config.yaml
noise_aug: 0.01
hop_length: 320
input: "log_mel"
encoder_arch: "pvt"
encoder_norm_position: "pre"
encoder_activation: "gelu"
encoder_mlp_ratio: 4
encoder_qk_norm: false
encoder_conv_stem: true
fusion: "prefix"
decoder_norm: "rmsnorm"
decoder_parallel_block: false
lr_schedule: "step"
Rows from block 2 of the audio encoder of a small audio captioner, named by matrix and row number. Rows with one number belong to one neuron. Each number is 128 + 24 x the weight over its row's rms, rounded and kept within 0 to 255. All counts start at 0. Numbers have three digits each.
After each neuron's rows are labels from the 100 clips, of 14976, where the neuron reaches its highest value: "lies over" is the class under the peak. Only what is clearly more common there than usual is listed. The data: synthesized solo parts of chorales (CocoChorales).
# fc1: MLP up (encoder.blocks.2.mlp.fc1.weight, 768x192), inputs 96-191
# fc2: MLP down (encoder.blocks.2.mlp.fc2.weight, 192x768, transposed), outputs 96-191

fc1.421:108123083122151187119138137119102163129147129154157151077138122138081174133123147101144137121083129168146157144101129157110173145163128093111142115146134110124112107102177162121109146152130130180164148123117158132124128162140145133117117144133126122149171126139129126128075129131093103149
fc2.421:164154193096104141149130131132154138123117127119108158152127102154138078104154139152068113107174157125117111126150135095129067150124137113086121133116122155141128135130110119129121144135118122102128137125171142117147155125091137147095105144100094135145152097076127100161150178096150141124
lies over: E4

fc1.407:103127138135079126158155143141113121132149056137132139135123119151106119100131120143130102111117153145137120161138146122118130167092116091151091157114106150128133083135101134093118115146155082088116149117122123138102128139181144084111125128106132102169131114115112151139134178105153079154
fc2.407:130118178124126099132116108124140154105119110156122151098143115117127079111128134160112118120151125114178148158142125120158125164149135104101122154113125117128139112143133158098107116134134111138095180149130127125074135118133151136102097092135120121165070134089096148182149159155135084160
lies over: G#5

fc1.222:143107118095162141120113157159144109172158146117130125093128129128171096131123157122129140103101127126080093124108161156127112110104141161134119112112157149089089113144122059162120109150094140147154122095161172113163124093115085150122160159157175098101159114132169140119130083145120177136
fc2.222:096152157098147093128091127153148153140120149140137138098124092122122090119080105174116108095110127132152127136145143155127151132174130122082123140121098109110144147123129130153133131104102140123125147180103115123090120099111145142113093111140113129143075120139086149141152143142146081163
lies over: D#4

fc1.83:086130151143144131122141146137114123109138151141136180089138119121159105091133157140083099151105104097165141118139117119151166125122160102146119173140122119084161168125140122090110122115144150129153124122091117137088139091118119124109075148136133134136148164107102176136094160108121114168
fc2.83:156107171125155117108106150133167176143123140147117145123110111119146107125118162095114104114091116122157139128100167137147149058164084159096116101157125130126131109124162098114138150122111117136134162109110143106157120137087113119123089111157111135103093110153106098143114119187105127148
lies over: C#5; G#4

fc1.474:102112111125101133151113121154133128144135077139138147150153112136080142118153095151160175151129132133133146159142114115145150118146104099135127133112095182169097091151127188099125127142137103129132154131098127158140131135158169125117142088088095145113136102129140120135108160117130082093
fc2.474:117131102134138175120140119130109111124186116123123150141163109117131108137148150106118105129112094160143130104154131152141135138137124137087111144121101099111142109106081084134110129098106110100131133138162137100102118160160129087103117127098098102107103107119118094116101082142103125154
lies over: C#5

fc1.575:168122113136108126101132172142115145098090164172149107089082136150159141091132097116129166152121115128110120134135106087118090141094158163178107152095129133148137174100110136107131132130102144132170111139144101139115151129104136133123115124150169135101093126118146137138122114109121157124
fc2.575:129104105162121140154131112143131168178085122111138128147101114151096119104124142136131149129090123143114097122107132147146172086150167120099109118134148111125145097145131133111134144103139114142129170155175129111150151091139092142119125106132104136123109111124121123148162149148184087079
lies over: G#4; A#4

fc1.345:144163123135139101107114095135112089130090097148131163116132133166118141116150129167119175137084132128159125094099159090088132163153108135112095098158124103166122182129129100143154107124099112133135161112088115111128113121134152117138095126131113131142100138124089115154154119162117132135
fc2.345:087111155145112124148119099138133127096139134157119154127166115117137144103167146136145127136148123163125098113105098128162154148155165133155148126153155122146154155119144166125105132084098154127138103166128128104095124105144140152123127135089125154152165134167155147149114151144122160073
lies over: G#3

fc1.145:156140118125118172114134150082117160138102133112141108136151129139160075165144137108141095102167154114130124107158087135097132115116146137095118129155124100099154136130146084144148150158161120153138091111144114172172153125099131093150126126085131142118128126111138108111155125130133122145
fc2.145:088152203128124150122117117172154128128132064140165159147137083142132119119137115169106134117153095132128117112119097102136099141109122094150161130104125130160127157142177153137130118117128146137119123163119152145143101115140140126136080133143137135131097118152096151135118133094150132115
lies over: G4

fc1.681:142125133143145135109136087128131159113137157166119150091138081148150132089123155111105160112092083109176155119123151106122156108151124127106118168159130137116157154120168113141128140100117135135115144109097115117100156091104125163125103117111113155146104114121101143145093115140089158209
fc2.681:088052100139111136177123123153149152136140113101156115158138125123116144143112135116156123133112145174130120101102152139107111158126088154153151060124112112106130098152125137165098121114122118136130144125151184106111132139141151179099178163124109099154123083160124117147123109120157123136
lies over: G#4

fc1.720:120133108135088125149128139113119097169142108097124075165100155122110150143100122154164103118164143152091104142130129121120136160112124136132104120117078103138096087143107121125163146156136123098101124161153113127158132165179117079136173156129139107118157132148161095082172108143172137088
fc2.720:096075131128121153129094115151137164122128118162189165089119104101117121116115142136114125148115131140183134086126150149124153137160112128129162134160147114090157113147139136147082118122116127166118184139093175103109105131118166152075112141156099098141134086121109144167097104119145081150
lies over: F5

fc1.715:102096149136117088137151118119113133164126123099123088122099141106144109142126147150148081100127132121119151147127136154103160124105137137182115115175160144109153129108107082095123153148096122096101076136138132165168124145121110121157119170135153153095138121104106110129153110125141120072
fc2.715:136093131140154125143086139126117145095134095164116193160097153107088107135127134087106128145132084121119106120155121130115089119139142127154130126103174130103126142127123096135103087174172116148088158113115129139143104142100168127122128118103104118130118093093164137129113133091083145112
lies over: F4

fc1.748:106166108153107151122141062114112107082115146145108143100119155104119144137152131123118176146156114113168163141175124089110127157154108102115135143163129108164140161147158170144113138138144109151153110123125092114101103158109152110147117113087078131144112134132126117116115162155105148093
fc2.748:127099104071126151138143115144108129154127132145134132142127125138106150144129121181137132110143079128090122156150113196120157171099122089133133145117085137124136105149088147138131117127128140134086111139116136143175116108150127103126137120111126087088153089148152122113140071129142103108
lies over: F5; D#5

fc1.605:094120172156112111108129100164112102134112130102113144142132150111139129115123129167157148129117115109133127154153145129167166131123144121126101183125097153100117132193144176132157150101134144121098136159158068081117146113156080092141117089086109144128136128170123102147159139161170116150
fc2.605:083105120102128104107122135117177099132136081086109155138113139162076137117138108107141140093169121163135144158094143106201109154110140152160142117125145122155135086114149133092135135143129093140103145125098125121102161124145151156119172117105106123192140126124159116148136162105127120088
lies over: A5

fc1.461:103129104151120096153117146162117143148124099133087143179119089196124115105114139141135124070124100125108090133126186135158115122123168131096081123075112146109141110143116117124162147149131154115090160109122134102116159131137129136148123138135115153152106137118125098140173109112142100181
fc2.461:172109094151103172151159111124094135154108121131147128157136111144109194153150127098151165125062112124082082143131149137102144086141125106145140099161111184136136131100135149130114145136085114156146116107146125155207126126130123109127155110109146134100163104175199142122118111142121108092
lies over: G3

fc1.42:102130107124140129124159130125127116110146120150159118053131120080134131131167141153136112162079172129141175105137099141144152139124118122166127149141153166118153148161107171130090110073083103143136137121092101135116110116119154133124118125116114118117126107128147155130143119152107092116
fc2.42:184114106149121147126141134107138096126159123105108128167141156123111146123147156073138144122118103149112101150100122132131096103132127165135105103123132127154104110108118091114138126153143127115142118111155139118187133160138095106146164147125166131094162134118228107109130111111079194094
lies over: A5; E4

fc1.199:157138106108110164109155160129142156146124155113107149143139144112152090092151130094139168175144126172134111100113153107151169100172105095166121147143148146158152160096119164139149151143147085172153141105134119113116095159095093115154113111139147118155169144157134131137102137156115129137
fc2.199:108142147122127150153103123162142160112102117147145142125177133126166135147147122161150158126156119161136124148115105093158148189120122106139098102126145107113140106110113119114085089163113100129127143176147110078122142128147149111140093104138116133085160108120149103087121106144185149105
lies over: D#4

fc1.213:149128100126090105122149105104124088125169136088114107186123117110143119144130181100166110137160100142107114127141130131119128146103119136113127135109125154144097112129084112114124132106136136076081109143142115100110159121161093103178158150108141118116144116134121085110154100130160152121
fc2.213:171169133098134143116110137148131134157128099108090131151118133132101142166127125118141140097157122145094097161117106158091137065161090152105156112119110164170122133129119115131107126179127124116165115130151115145194123129126133116127129127143140104103140112163176127142135132159139111056
lies over: D#4; D4

fc1.450:166157150119094158160105094142139126094144096143153176084184095114157118101147166137136142102124126141170127118114146123109098099114104087134137164134142156155123086088111125092097113076087114103124143093109094155129133087113107121108106123124121090163125092131097162149106115098147127133
fc2.450:109106119129150138137154090133152154141158142109130124123173137115091134146150147150160118142125091174157098147140117181155172142172157138109135146128088163136161151151090153124085136126107122146096147152117132136163124121181132103105130121118131089099125098165179148145136125158131084121
lies over: G#4

fc1.0:142129093126119177159142118090111119120170119109107097153154118104120160121132109104139126137130132156084101088127128112101104120123111138139121099142133091127125111093122118127097108154133102118159113082156148105109135164166123160130174166086136116139174110115161121120097136079113161109
fc2.0:162142147117130136110117146128136134139137080151151132153144130121085140145149120124142139132109116133138116171129113151091124131175101129108164084114122171155118100131119131137082091170133101149135104148134116156168097170138125081116109114119119094099164083135176141155124122108126136097
lies over: G#3

fc1.672:102135117139138177170134083115119103128141120135104116162116128140153128162112106120100163134153133135089068115156135104115165135158185143088102118124136097108135110105124136174133139157165182144109119101171117126099134140109130139145170147079116148136121166140135135123103120110121112140
fc2.672:072111135116148147119140106152129101136129109112136144118186134124094111109172141139133144136134106186094113101131109146170178174117158099159137119142100131129116098151120118111136113121121125143083115138167133118081144105164124097141164122093111134090166097150157146149146130121154141109
lies over: G#5

fc1.478:067107167128120148148096123145142176113152107156124120099125141150096109116138134122128131138122135147170133139148113107163177102175147129115119089121101114089139095120131150167111142124145149159112145097142134146119114151164118172086104115127137087173148095146133130149146128104182097116
fc2.478:186182144123123114071147146124139107077142126136102132115147115134119126112135116100113142095152115141119129140115144126097074112131127130120138100126167125173090107125151115113124105155117096112156106118125126149107132147114151117147089085142129137121094167110124134161127160128075158117
lies over: D4

fc1.376:146137094082154166159108146121141131130146123104118109128156164101128155114148128103131103106118150185103137107086130127139114119128087144121127117140097142137120101111100133148122102182123142109166121124150136104106109162156137143150180143144130084119187142136168145103114151111120124099
fc2.376:141127165121148096125082151149162146124127144108108127161082155131096128132126120137161118120150142154133139148102143131136116095160067158130135092135105111141129094155134134126112141148098094130120158142185145107182141149132104127090132128152102096127132090139108109142140127178165103121
lies over: G#3

fc1.98:180155158107106127108133118161118174162113139114094158109110102108145162108112130112105134168124113166139172128153100156128128147109113146129133124106137152113157146142129134154135113165110147137114155122115100155094144117127130128122152116155084104142141122128151143143082113091168143131
fc2.98:114105091140151154123152125139108083108169090145125160162118122156093115125116141128120100170146148134169104113092156109116165109100160154124099147111092114154145142166126114102100146108138157138118129150106101090154140095120110146152106144140115071141124123103145092138133095154174130130
lies over: G#5

fc1.9:145123134169100143094140112160117108151132150117142138139108159142175114121152089112090154086103146076109145184105136156099118140144123125154119134126087167118131147130114125117167110150113116103149083163150091136135167157102114126136115154106161179104139103110117164125123115104151113148
fc2.9:134146154143125132093104131127150135106102163109090126133125133167119116171147153140159089132083110121129161128130132124097100095134128191161139106143087137130142163107123134166154128130131127115131153151078161141177103085117084113144111162130134145144167120164148148142141148158128156129
lies over: E4

fc1.509:143095135161138124121111151156145113128117093161150146146098152127149142161131139131114124125147118123168100111093118093101139166170103104194100149170137124091098153153084114124142113152097082164114109130145104161138121109110167151129120105103113136121112106128142157096098121167113118097
fc2.509:145109119116152185132133104100149106113124120140134169140132126138135150101117135112114112139127070124143112117115116153173095117131141097099114154099145098101100122153120148117138137117140129152161140112160086132116160099117127118155117123123153132100153128136119090090155146125143170120
lies over: G#3

fc1.21:083141152110142170151136127163128128081126119135145136079108127092184117097178145148135141157089126123132132153150137109145174148121158086160125174160157158117147161162110136121095139118109109142139105139121097119098115110117113136111070107118101121141124116142100137138132130127111107140
fc2.21:176109139121138139100149150119113128146156140102094102130142165116150085114120155144149101129128117142094129157103159147160116115129120135087108118114119129125104123129106078143132126160127133131106138150190139119146100158142075090133157143155183110107171097135183114127153089152147143117
lies over: D#4

fc1.418:111151145146151128119108141128106148106100162153164168070109115121148115108140124112083135134094129116147124115154118117136134113143162109141125152116174106106172194107137150123105101095120148154155124111108130137130134109100135161113087109149127144155121164126102165151113132108095132157
fc2.418:172154200091154128086117118137147147118130104137105174118150143088132077130156134142104111123149098119145160163142119145141164100154112125086144147157095149146098093143131108096133134188135113130112153133126096104120101129124096079141092107125118126093139132118144102153126145145143112110
lies over: E4

fc1.159:104143139116112153146157116106115159145138110166156141079153098159146127079159112134097164150091135134127130127148096141090152122122117076104134124139134158114129155100142139110100088126148097151193115096088127165108101124097166156112116137089136151128136134095116146144116162094099136139
fc2.159:178186190088155110097116150132146145154114098128097132139129166114109075131133111133114120112190102094131134161134106148142126066167114157079143114135136125135132127136134091095123125221151132101142122116126109137156127154096100128128112102129142127088143141100166104145137142127141144087
lies over: F4; D#5

fc1.47:091155102181091152171145121098090109092119087176136167157141090119106181140125118132113154148122149120159134125163067097101159147126107087118128139112112120161177143109134166121127114124155127129121122112095091179084140127165171141128129117110077138115127140129110125118093150091114115140
fc2.47:118139134102156149092153127136137103105157139115131195130140134119160150135142173110127129110161099159135164118141120161132141139120129137145177164155120141122132146128078075162131131123112148115147121113108122118103127097096102127145135127092115116092153118134149107128128112112108148119
lies over: F4; F#4

fc1.256:100145096135105147141147079137103106147140105137125142152117126143096153124151113113137165108101073142111119137146132152151151112145134075073096136114096133113145105109136156133137116190097126125128161121117114124105128152101120131162150135074109167141144146123161123119127121074150076119
fc2.256:119121132130146174125152128134134126115177146106121141090169127119186118120158175152128112144101106174108136135114149152137150138108129105133148131143119147107133136139075079157106151081099138134130108165146137070101097108117120134129124124130098084096128085146127133125130103154120155143
lies over: D4; A#4

fc1.355:205139130189155150099126123112113144111140172150110130154124122138136108137137139093105115122094106116088105096106127096151093109142120148135111105101140085138127147123147099132112102072133159117129108134147134129081141151129120149157121134120124171103096184137122115146117150148138171137
fc2.355:105164113091129159168150110108104132146116131109121090149121122167126153130154121137130115122154145133119139134107135108124153135087120089136079133121063128152127112128112136125140145138113093119156118142133109122143161135134111134134141105089158143173146133133128122115178145138174129122
lies over: G#5

fc1.82:103126135156147176145098116097121137135168086143128177129118117123091156129156118092131126155112113157154128128124134136142152083188139137094120116151102122128151113103163149127104119184125098139147163125130120130088142185133156126142127135074136138146139140134152141101114125099131084162
fc2.82:133125159111159074087176153113155108119165117126129156133181119149106109104141168139146118117149125136151172153153128138131101156085128126133141165130130148163110141135121112075142140111138123073126104133088130158100118116139152099148105102163145118091099122112104103109160124164088149134
lies over: F5

fc1.247:152118082108103156134135136120139111173158105087125080159128157104112154158124132133167107109169140164083116114113135138110118135109101129117115091134100113131098087123113109143147133166130129091126115145157137115140123155169129109147169178114126114099176123133169104082133112116147155087
fc2.247:109091149131137146114097117157156165120144115148156163110124131097099112125128145129125104140119125155190131109124158123150170114150095138136163117167130119111150081153144133122096122139132103158125195140108154085107105141136158129084113121155113091133130101119115130150110123137166106134
lies over: F5

fc1.410:139087132155161173158112129143144156172113152102150089092124120122139155126142118163108143143095119114094088132110113124132113089140151110156132085122151150164151133154176166131102116156119128179160159105130167166168111149107113141086172165110126151117172123151149119113094115112172066147
fc2.410:124101134102134081111169148117150150120127115117146143117087128141140104135112153161176136134126150114135130167167129139082161131078098104158152138116156143113105111146161149097158125150137143115093089117166148125150135124089145126185107146170132124143130137132134113150115115121124094119
lies over: G4

fc1.612:159119095127148154130096124126115105157167111110119107135138147134098136129134103102127139117113112141096080116099136117119140089157127153116132087151101119131124080087140095161109117177124124135142135091129143110105145167132112144147180145119156133114183115135157101118119115098152112117
fc2.612:159146135188127082110148138069123112097155134109077118160123145132098106145137153105145107112161135134147152168144130084146116110123141147125086117121114114138129140101125137112138139139132096091098150113143108126100176145172109102117133108136148140152074163114100109085153142152096139151
lies over: F4

fc1.527:132142174103096119147144170146122151125127126138129143134129105149151111087101147137098075097108146135130119138148161124144119191095143121183108138080179108110156143164077122116109108112122130108118145128130122152158116091155122141104084139140151124161101115118122167158160123116120142195
fc2.527:160146156111147144143101184144133184143148118165178127131116131130151099104112111125096105119162163137147109115133106140105104067120089135136116117132165127098158149138105110129092113162156132111164123119144143142175106153146150141079099147155124118121157102104092167130100115121163138132
lies over: A5

fc1.367:153120144098157202151111157123105145131118157108114102098109143092166118118154120140121106131129143175130160106130123157133163133114107096122123123181146133135125095114111142126125136136131136164154136152120131103146079161124138123132140124108130116090145153143122156133123129153153121138
fc2.367:192125151136152194121112116121136140056136124120124158122133153057116141152174148128145128165129137157132156118125119109102119125166112154142158120137163136148117128145134132169080089134136110153145135165113146097115102140100095129113090118138150126107164163139144124118105130146132142116
lies over: G3

fc1.249:167152105173089147137098102094118128121127109149115138137139119118081177137146065102127180159126133123122105123138121058107117093165133146090132085109137096154136149095144158147113086133155114146122134118145144123103155145149115142115126128121088158133126167134138112118109163107131116112
fc2.249:155159148154128129103096148133144157135142109149104132160171155114101101128128098139109107152133165125130119141134102061118066125137137179104118100111136132139102159114161119127120091169193111115151124145139150139088118168155118134126115138145135144106128155108130123123106185108149150124
lies over: E4

fc1.406:168109134115140158133118154137147118135175121102128091139128163123125092107121132131142115135136152160098102123083137137144097122112127144153133089107157102112086109139111113136110081178144124118142124093175175107165109172132111140124154166152159101127172118124171147136140124117138139100
fc2.406:166174146136118087113120166108136152123147075168156150134136129116070126138120121141112113136147134114167160166154104120089123115147077121125141119113128143161133124128114153092096109134151096122132126146104120174149107165139139102103082085150118106093082115097106130130112146140113137117
lies over: F4

fc1.550:177104101125116123091158131089138091098129165075124111157147148124120143159136151092148138121187103106129156161108138147113111125106114147113146118144133124164114139107105088118139137110143131062118143139141115098159164134112097125164129135163144130089150104132117094104146071172094147142
fc2.550:203135168093135121082136148102174113084151120139126154124129168100103123154108121124108131134132146146159166172119126111115076136136121121149164108118159131199093127116128157162117125132141090106157128146138082146153108133101086122126140086130164140131123132122145118131124156158093151103
lies over: F5

fc1.717:108154134107133092095114127121133144127146147164118147097138098110117157108161084120143172154105113118164126175143141131117119110113114141134142162157120164140125183129151174124119138102119159134092162128131128111142109140132083106161106134112117155138114138127108124166091138125145125180
fc2.717:125105102123158114130085112143135155116121160108131163185140141156114125158117117136134122154097132145125127107133143135114127113170152149141146139141144131117148153126072124157077113087119171132140137164111121141155122090133112140091146139165074103104101099137137157130118109139114118124
lies over: G#4

fc1.365:147148146126127093139112091120143105111156187112143132103163141104167134162105102150130098160109154137166163151121118095096098103115124136124143123145131111101132136147157134128143139107152172162089160145106114079106126085165118108121133085119094095102094137172109129104152173176143164142
fc2.365:104172123141166145103158122126132127148173133132108169118105132120086100118157150160118079152131148159170162181109153129153149137106115166119127171160078109102167120118132095132144142110142139074113136123116129123136119158130154082093101138130078086123134135113136097091166078117142085120
lies over: G#5

fc1.324:114154141095130100114156095130102140151086099118136132104141144136091126125129149103132167129158131174139146114126140096098138126116123101169143134141149122160135073138152119102149109088062091162126124152117132110094153113132138154121137132084156134111141149146117125132165154123138104077
fc2.324:186131080103127088106154102151138140145097151150082115147114111121168166123111141106134123103082093124086085098095125169136161112147148114098130117144124140110149093094120120090167120073131141145161150122153135129165141094142122101155140133125142137108152138168121139115110138152100139153
lies over: G#5

fc1.655:151109080135114109107157114120121124177127147125094128153081107171106124144137122123149145076079107119115107116087134174122112107155156123102101117132095130112127136099125094128122166122136127098163155081130124135125151128105144108151140147113170143161146152151108125142109118104097131134
fc2.655:125120144182129139178119118148106167152156131121125104145119124129129132109130148116151119136147105160134155117122168146172099165112145104110113119137100131066137136132141094097113160177116120109117141158145129135140165164147140149146117131111131133153139112087176105137164113106164143155
lies over: D4

fc1.150:086109119132111125134109118100128139112095082182180147149152118123142119093118126129077107132126135156140104117107165145109145093111143100086138122130125076075155114115143155113136114139121104152151182126171165091135150145157159161074161156134106098135160135138107171153114160075122095141
fc2.150:086102099149151194153135102112117122142148150112126105117104134126169114107141133138125135145144108167142147108156124107131169145126144120129119142147108107086152115110125091134115130114136144121156141157136150073134125110145127158136148128133130157091179109146160117121125122117165136110
lies over: G3; C5

fc1.708:116148142144134171138099083132140121115128118132122141108136144120101149125150100099117190137099116128165131104131107112135146099175137127105145094172135115163126132091162144155126113135132097171162144118069113147070119133121144200140123106098104156139157146156127122126094167132106106133
fc2.708:171103146077159117124131137129143151122110109126101150177121147107120111132134137144156122111164125116114137174124118144116136131140063125111128094113094143158133113151127146104134146158141111154115136164150130124139105102130089106118112127159132103108137140137107103143160122180168091112
lies over: D#4

fc1.603:124127132107152098090156161149145121165145159105119107127114147146160096120107172134134105061140079113109106138093174183166136131098135122138128134115104137089123115154075098117154148118089147076099146138160140115175133111108112064137134146140145098135138098129114115105192102145142115141
fc2.603:201143156130171155106123134113119143084137150150118191102164131119148131135155160102105137136131115137166161150139132145100148077175117157098150134160126141137160147104128107165112126135126129141154138107124111127103113110093107114132091129123118136101135144131102123135091151145092102127
lies over: E4

fc1.683:119143156128108158117155162128109156112148114168165156074139117128131147096135132125093110147145166120168155148122108130084122121132113093146132108122164129135124133125119128098087107133154098103138093109126121133154103132130135132103097163164132090132164120097153184151091160093106118130
fc2.683:180171168143153125077095147132122140115118138148073188143102138099111111141136122115089094147140130112167150157141120103135127072153107180102128140141116125132133120126153102109122102140180132119133140108116115116118126138113087121134077123146094158124135168134085096110113127145110122138
lies over: D4; E4

fc1.679:142129162086168120122135147160122150158162135110152108120144132128180067088117145135109092097141100119112097147118150151164107127116162151121100121113128135080141102132086089106109131148121154097087156101164144117183103101096109086092132132140144106122134091110144153158141117126134144161
fc2.679:078158096153130141151089172143112135125171116132135147145101092158117104137139098147099098121125158146165093108140127111117133113145113119158091120144130115108152138107104117149102120109162119095127132103124156137116149147143145134077134149127132136171126136090096137112104156110120117151
lies over: E4

fc1.93:138133097119135167142104076090135144122158125117087122125121135092066147111122130106121170146146121132155104081110142110131119108163116135093122109121112081141142117108159138145123116186139144130133140148123151120066151181158136174132174132094118147111166133138149104111102116131111111143
fc2.93:180146145123164095096106163119135116161171094162112177159117146161114127114107123124136121100106088123111089172124118170126110106160149136126108115092126161171146141105092102108105111138143132121114125129112115175143119164129124096134126107121115130094097153114135142148145116084090127115
lies over: F4

fc1.64:128132126157151176099101123101156130149156146158163114123112116152087107089143126155158101153165132152135165162107152155174159151114141112133106151121143157146108098120117161114130169167110150115108129125155131113123094090154128114152118107099155123097137130138158170156127113163118065114
fc2.64:113120151132111084117134151115161111121127140105097133140092100160152155099096146121100153150113122139108099152132117101123092155058115104154146152130144111130130117126121125094114122086141101112139137092117134096124128123117098138145158144169138154167114144092103142104154134152135195154
lies over: E4

fc1.146:086162147113089133155123103170129098139100130103090118157093173110148130110144112151103150160153146147122130130116095098099104154178124140117147137117145084138133134126155137180148098126162180129155104142123155139107156136176159187129093112174135126148148172164127151132136127113165110097
fc2.146:128135155098135099119097113117140142139140106113127151121147142142074131146122159147142106092163107154160155147093123148158130155176090135105147090132122133130141094157139136118108152140127109124118153144143144142152143128099134134105101104139105108127096102153141110146153121148182114125
lies over: F5

fc1.563:103147145138103116149104111131123102073116139108080154151155145110129127144123115142161135126135137124121112117155106099144111179147157138134124148067133109112116144175121164139162093104151160134098154168157130122088132137154124164147110113108076139159083157120092128145161126139152108142
fc2.563:135131146108141111147150146117121146146113077133160163103131091184119151093146146103106167128177110136107157131125124139135118112120131101143143159150134176122131132129130124088114133159093099132153114092122104150162150091104160140144140151096111141124130091108137135176121115079085114118
lies over: F4; G#5

fc1.525:102139105129132158136123140124158110116161075103123119129167133102088113101114101122119122124133147183137112086101130098098122123103090121124126111122144108112097120095135098134094082130131133099118134145161172128071120193163143122142131124105095115106150130091148155115112116116125129132
fc2.525:189122103123133112096135169131123110149145113150139160187119139139081155148110110141142110129104095119134109138106129162085100114153092145119145112116142131150139122139126098137106099131163136110124130118104163162161100169160143085109101105123106094076146095124141102134136105107073106134
lies over: G#3

fc1.261:077123124128133153126136167130133118150163120100127088133105161115105115118131158143129089113118114156124103163118158171150150154106132138159117124119103128097112092134088106125129127172151148108108121148174130131126096129179123061109143153139138069127150126131140151106137128138165091107
fc2.261:167161163144133143141141140096096153094145134164139170094141099120164094109134149109087117150104112109154154130167129131132126139128150097095110166143158128114136154100138133104098120109119108130127144114112115154123120135106133143125082094113124130138102127085096149164103134109061146192
lies over: G#4

fc1.412:131110122119132143159153116128146160171105071094145114118151109153090126126143148150158149139142144141151130145138141154110176116108133087132164103131100157166125087147112130125140170173139092148122150129122085165148115104135158098140124121133163100103113102091137121123152129118152114111
fc2.412:087139143090094103119145142144167129161136081116121127154119107193127149108108119144149129074122141144100136156127145146137097122096114113097091131121070178148115094101101125087166132110119107112159133138120111143146146110153115112115157127121135142133119090147138116140154144138191104121
lies over: G#5; C#5

fc1.280:151152081150118128170095132098111137144167116121082160153130084127111114100121093131102123132104086127109095137151116117158121117126119149071097112111108137114146094106128133109099147159114145127112158136167107155131167129172097111113153127137111130128157135102120118121126136104148102141
fc2.280:161115120126115163121118135142125121153154096106140140136168146130112123124187137122112114159109119142145122103126138143145106127143117154142147111145170131128111143143129150140106094146124113173154109159173164138124105151137123130124161158151140126107170096139151129143105107115127139090
lies over: G3; A3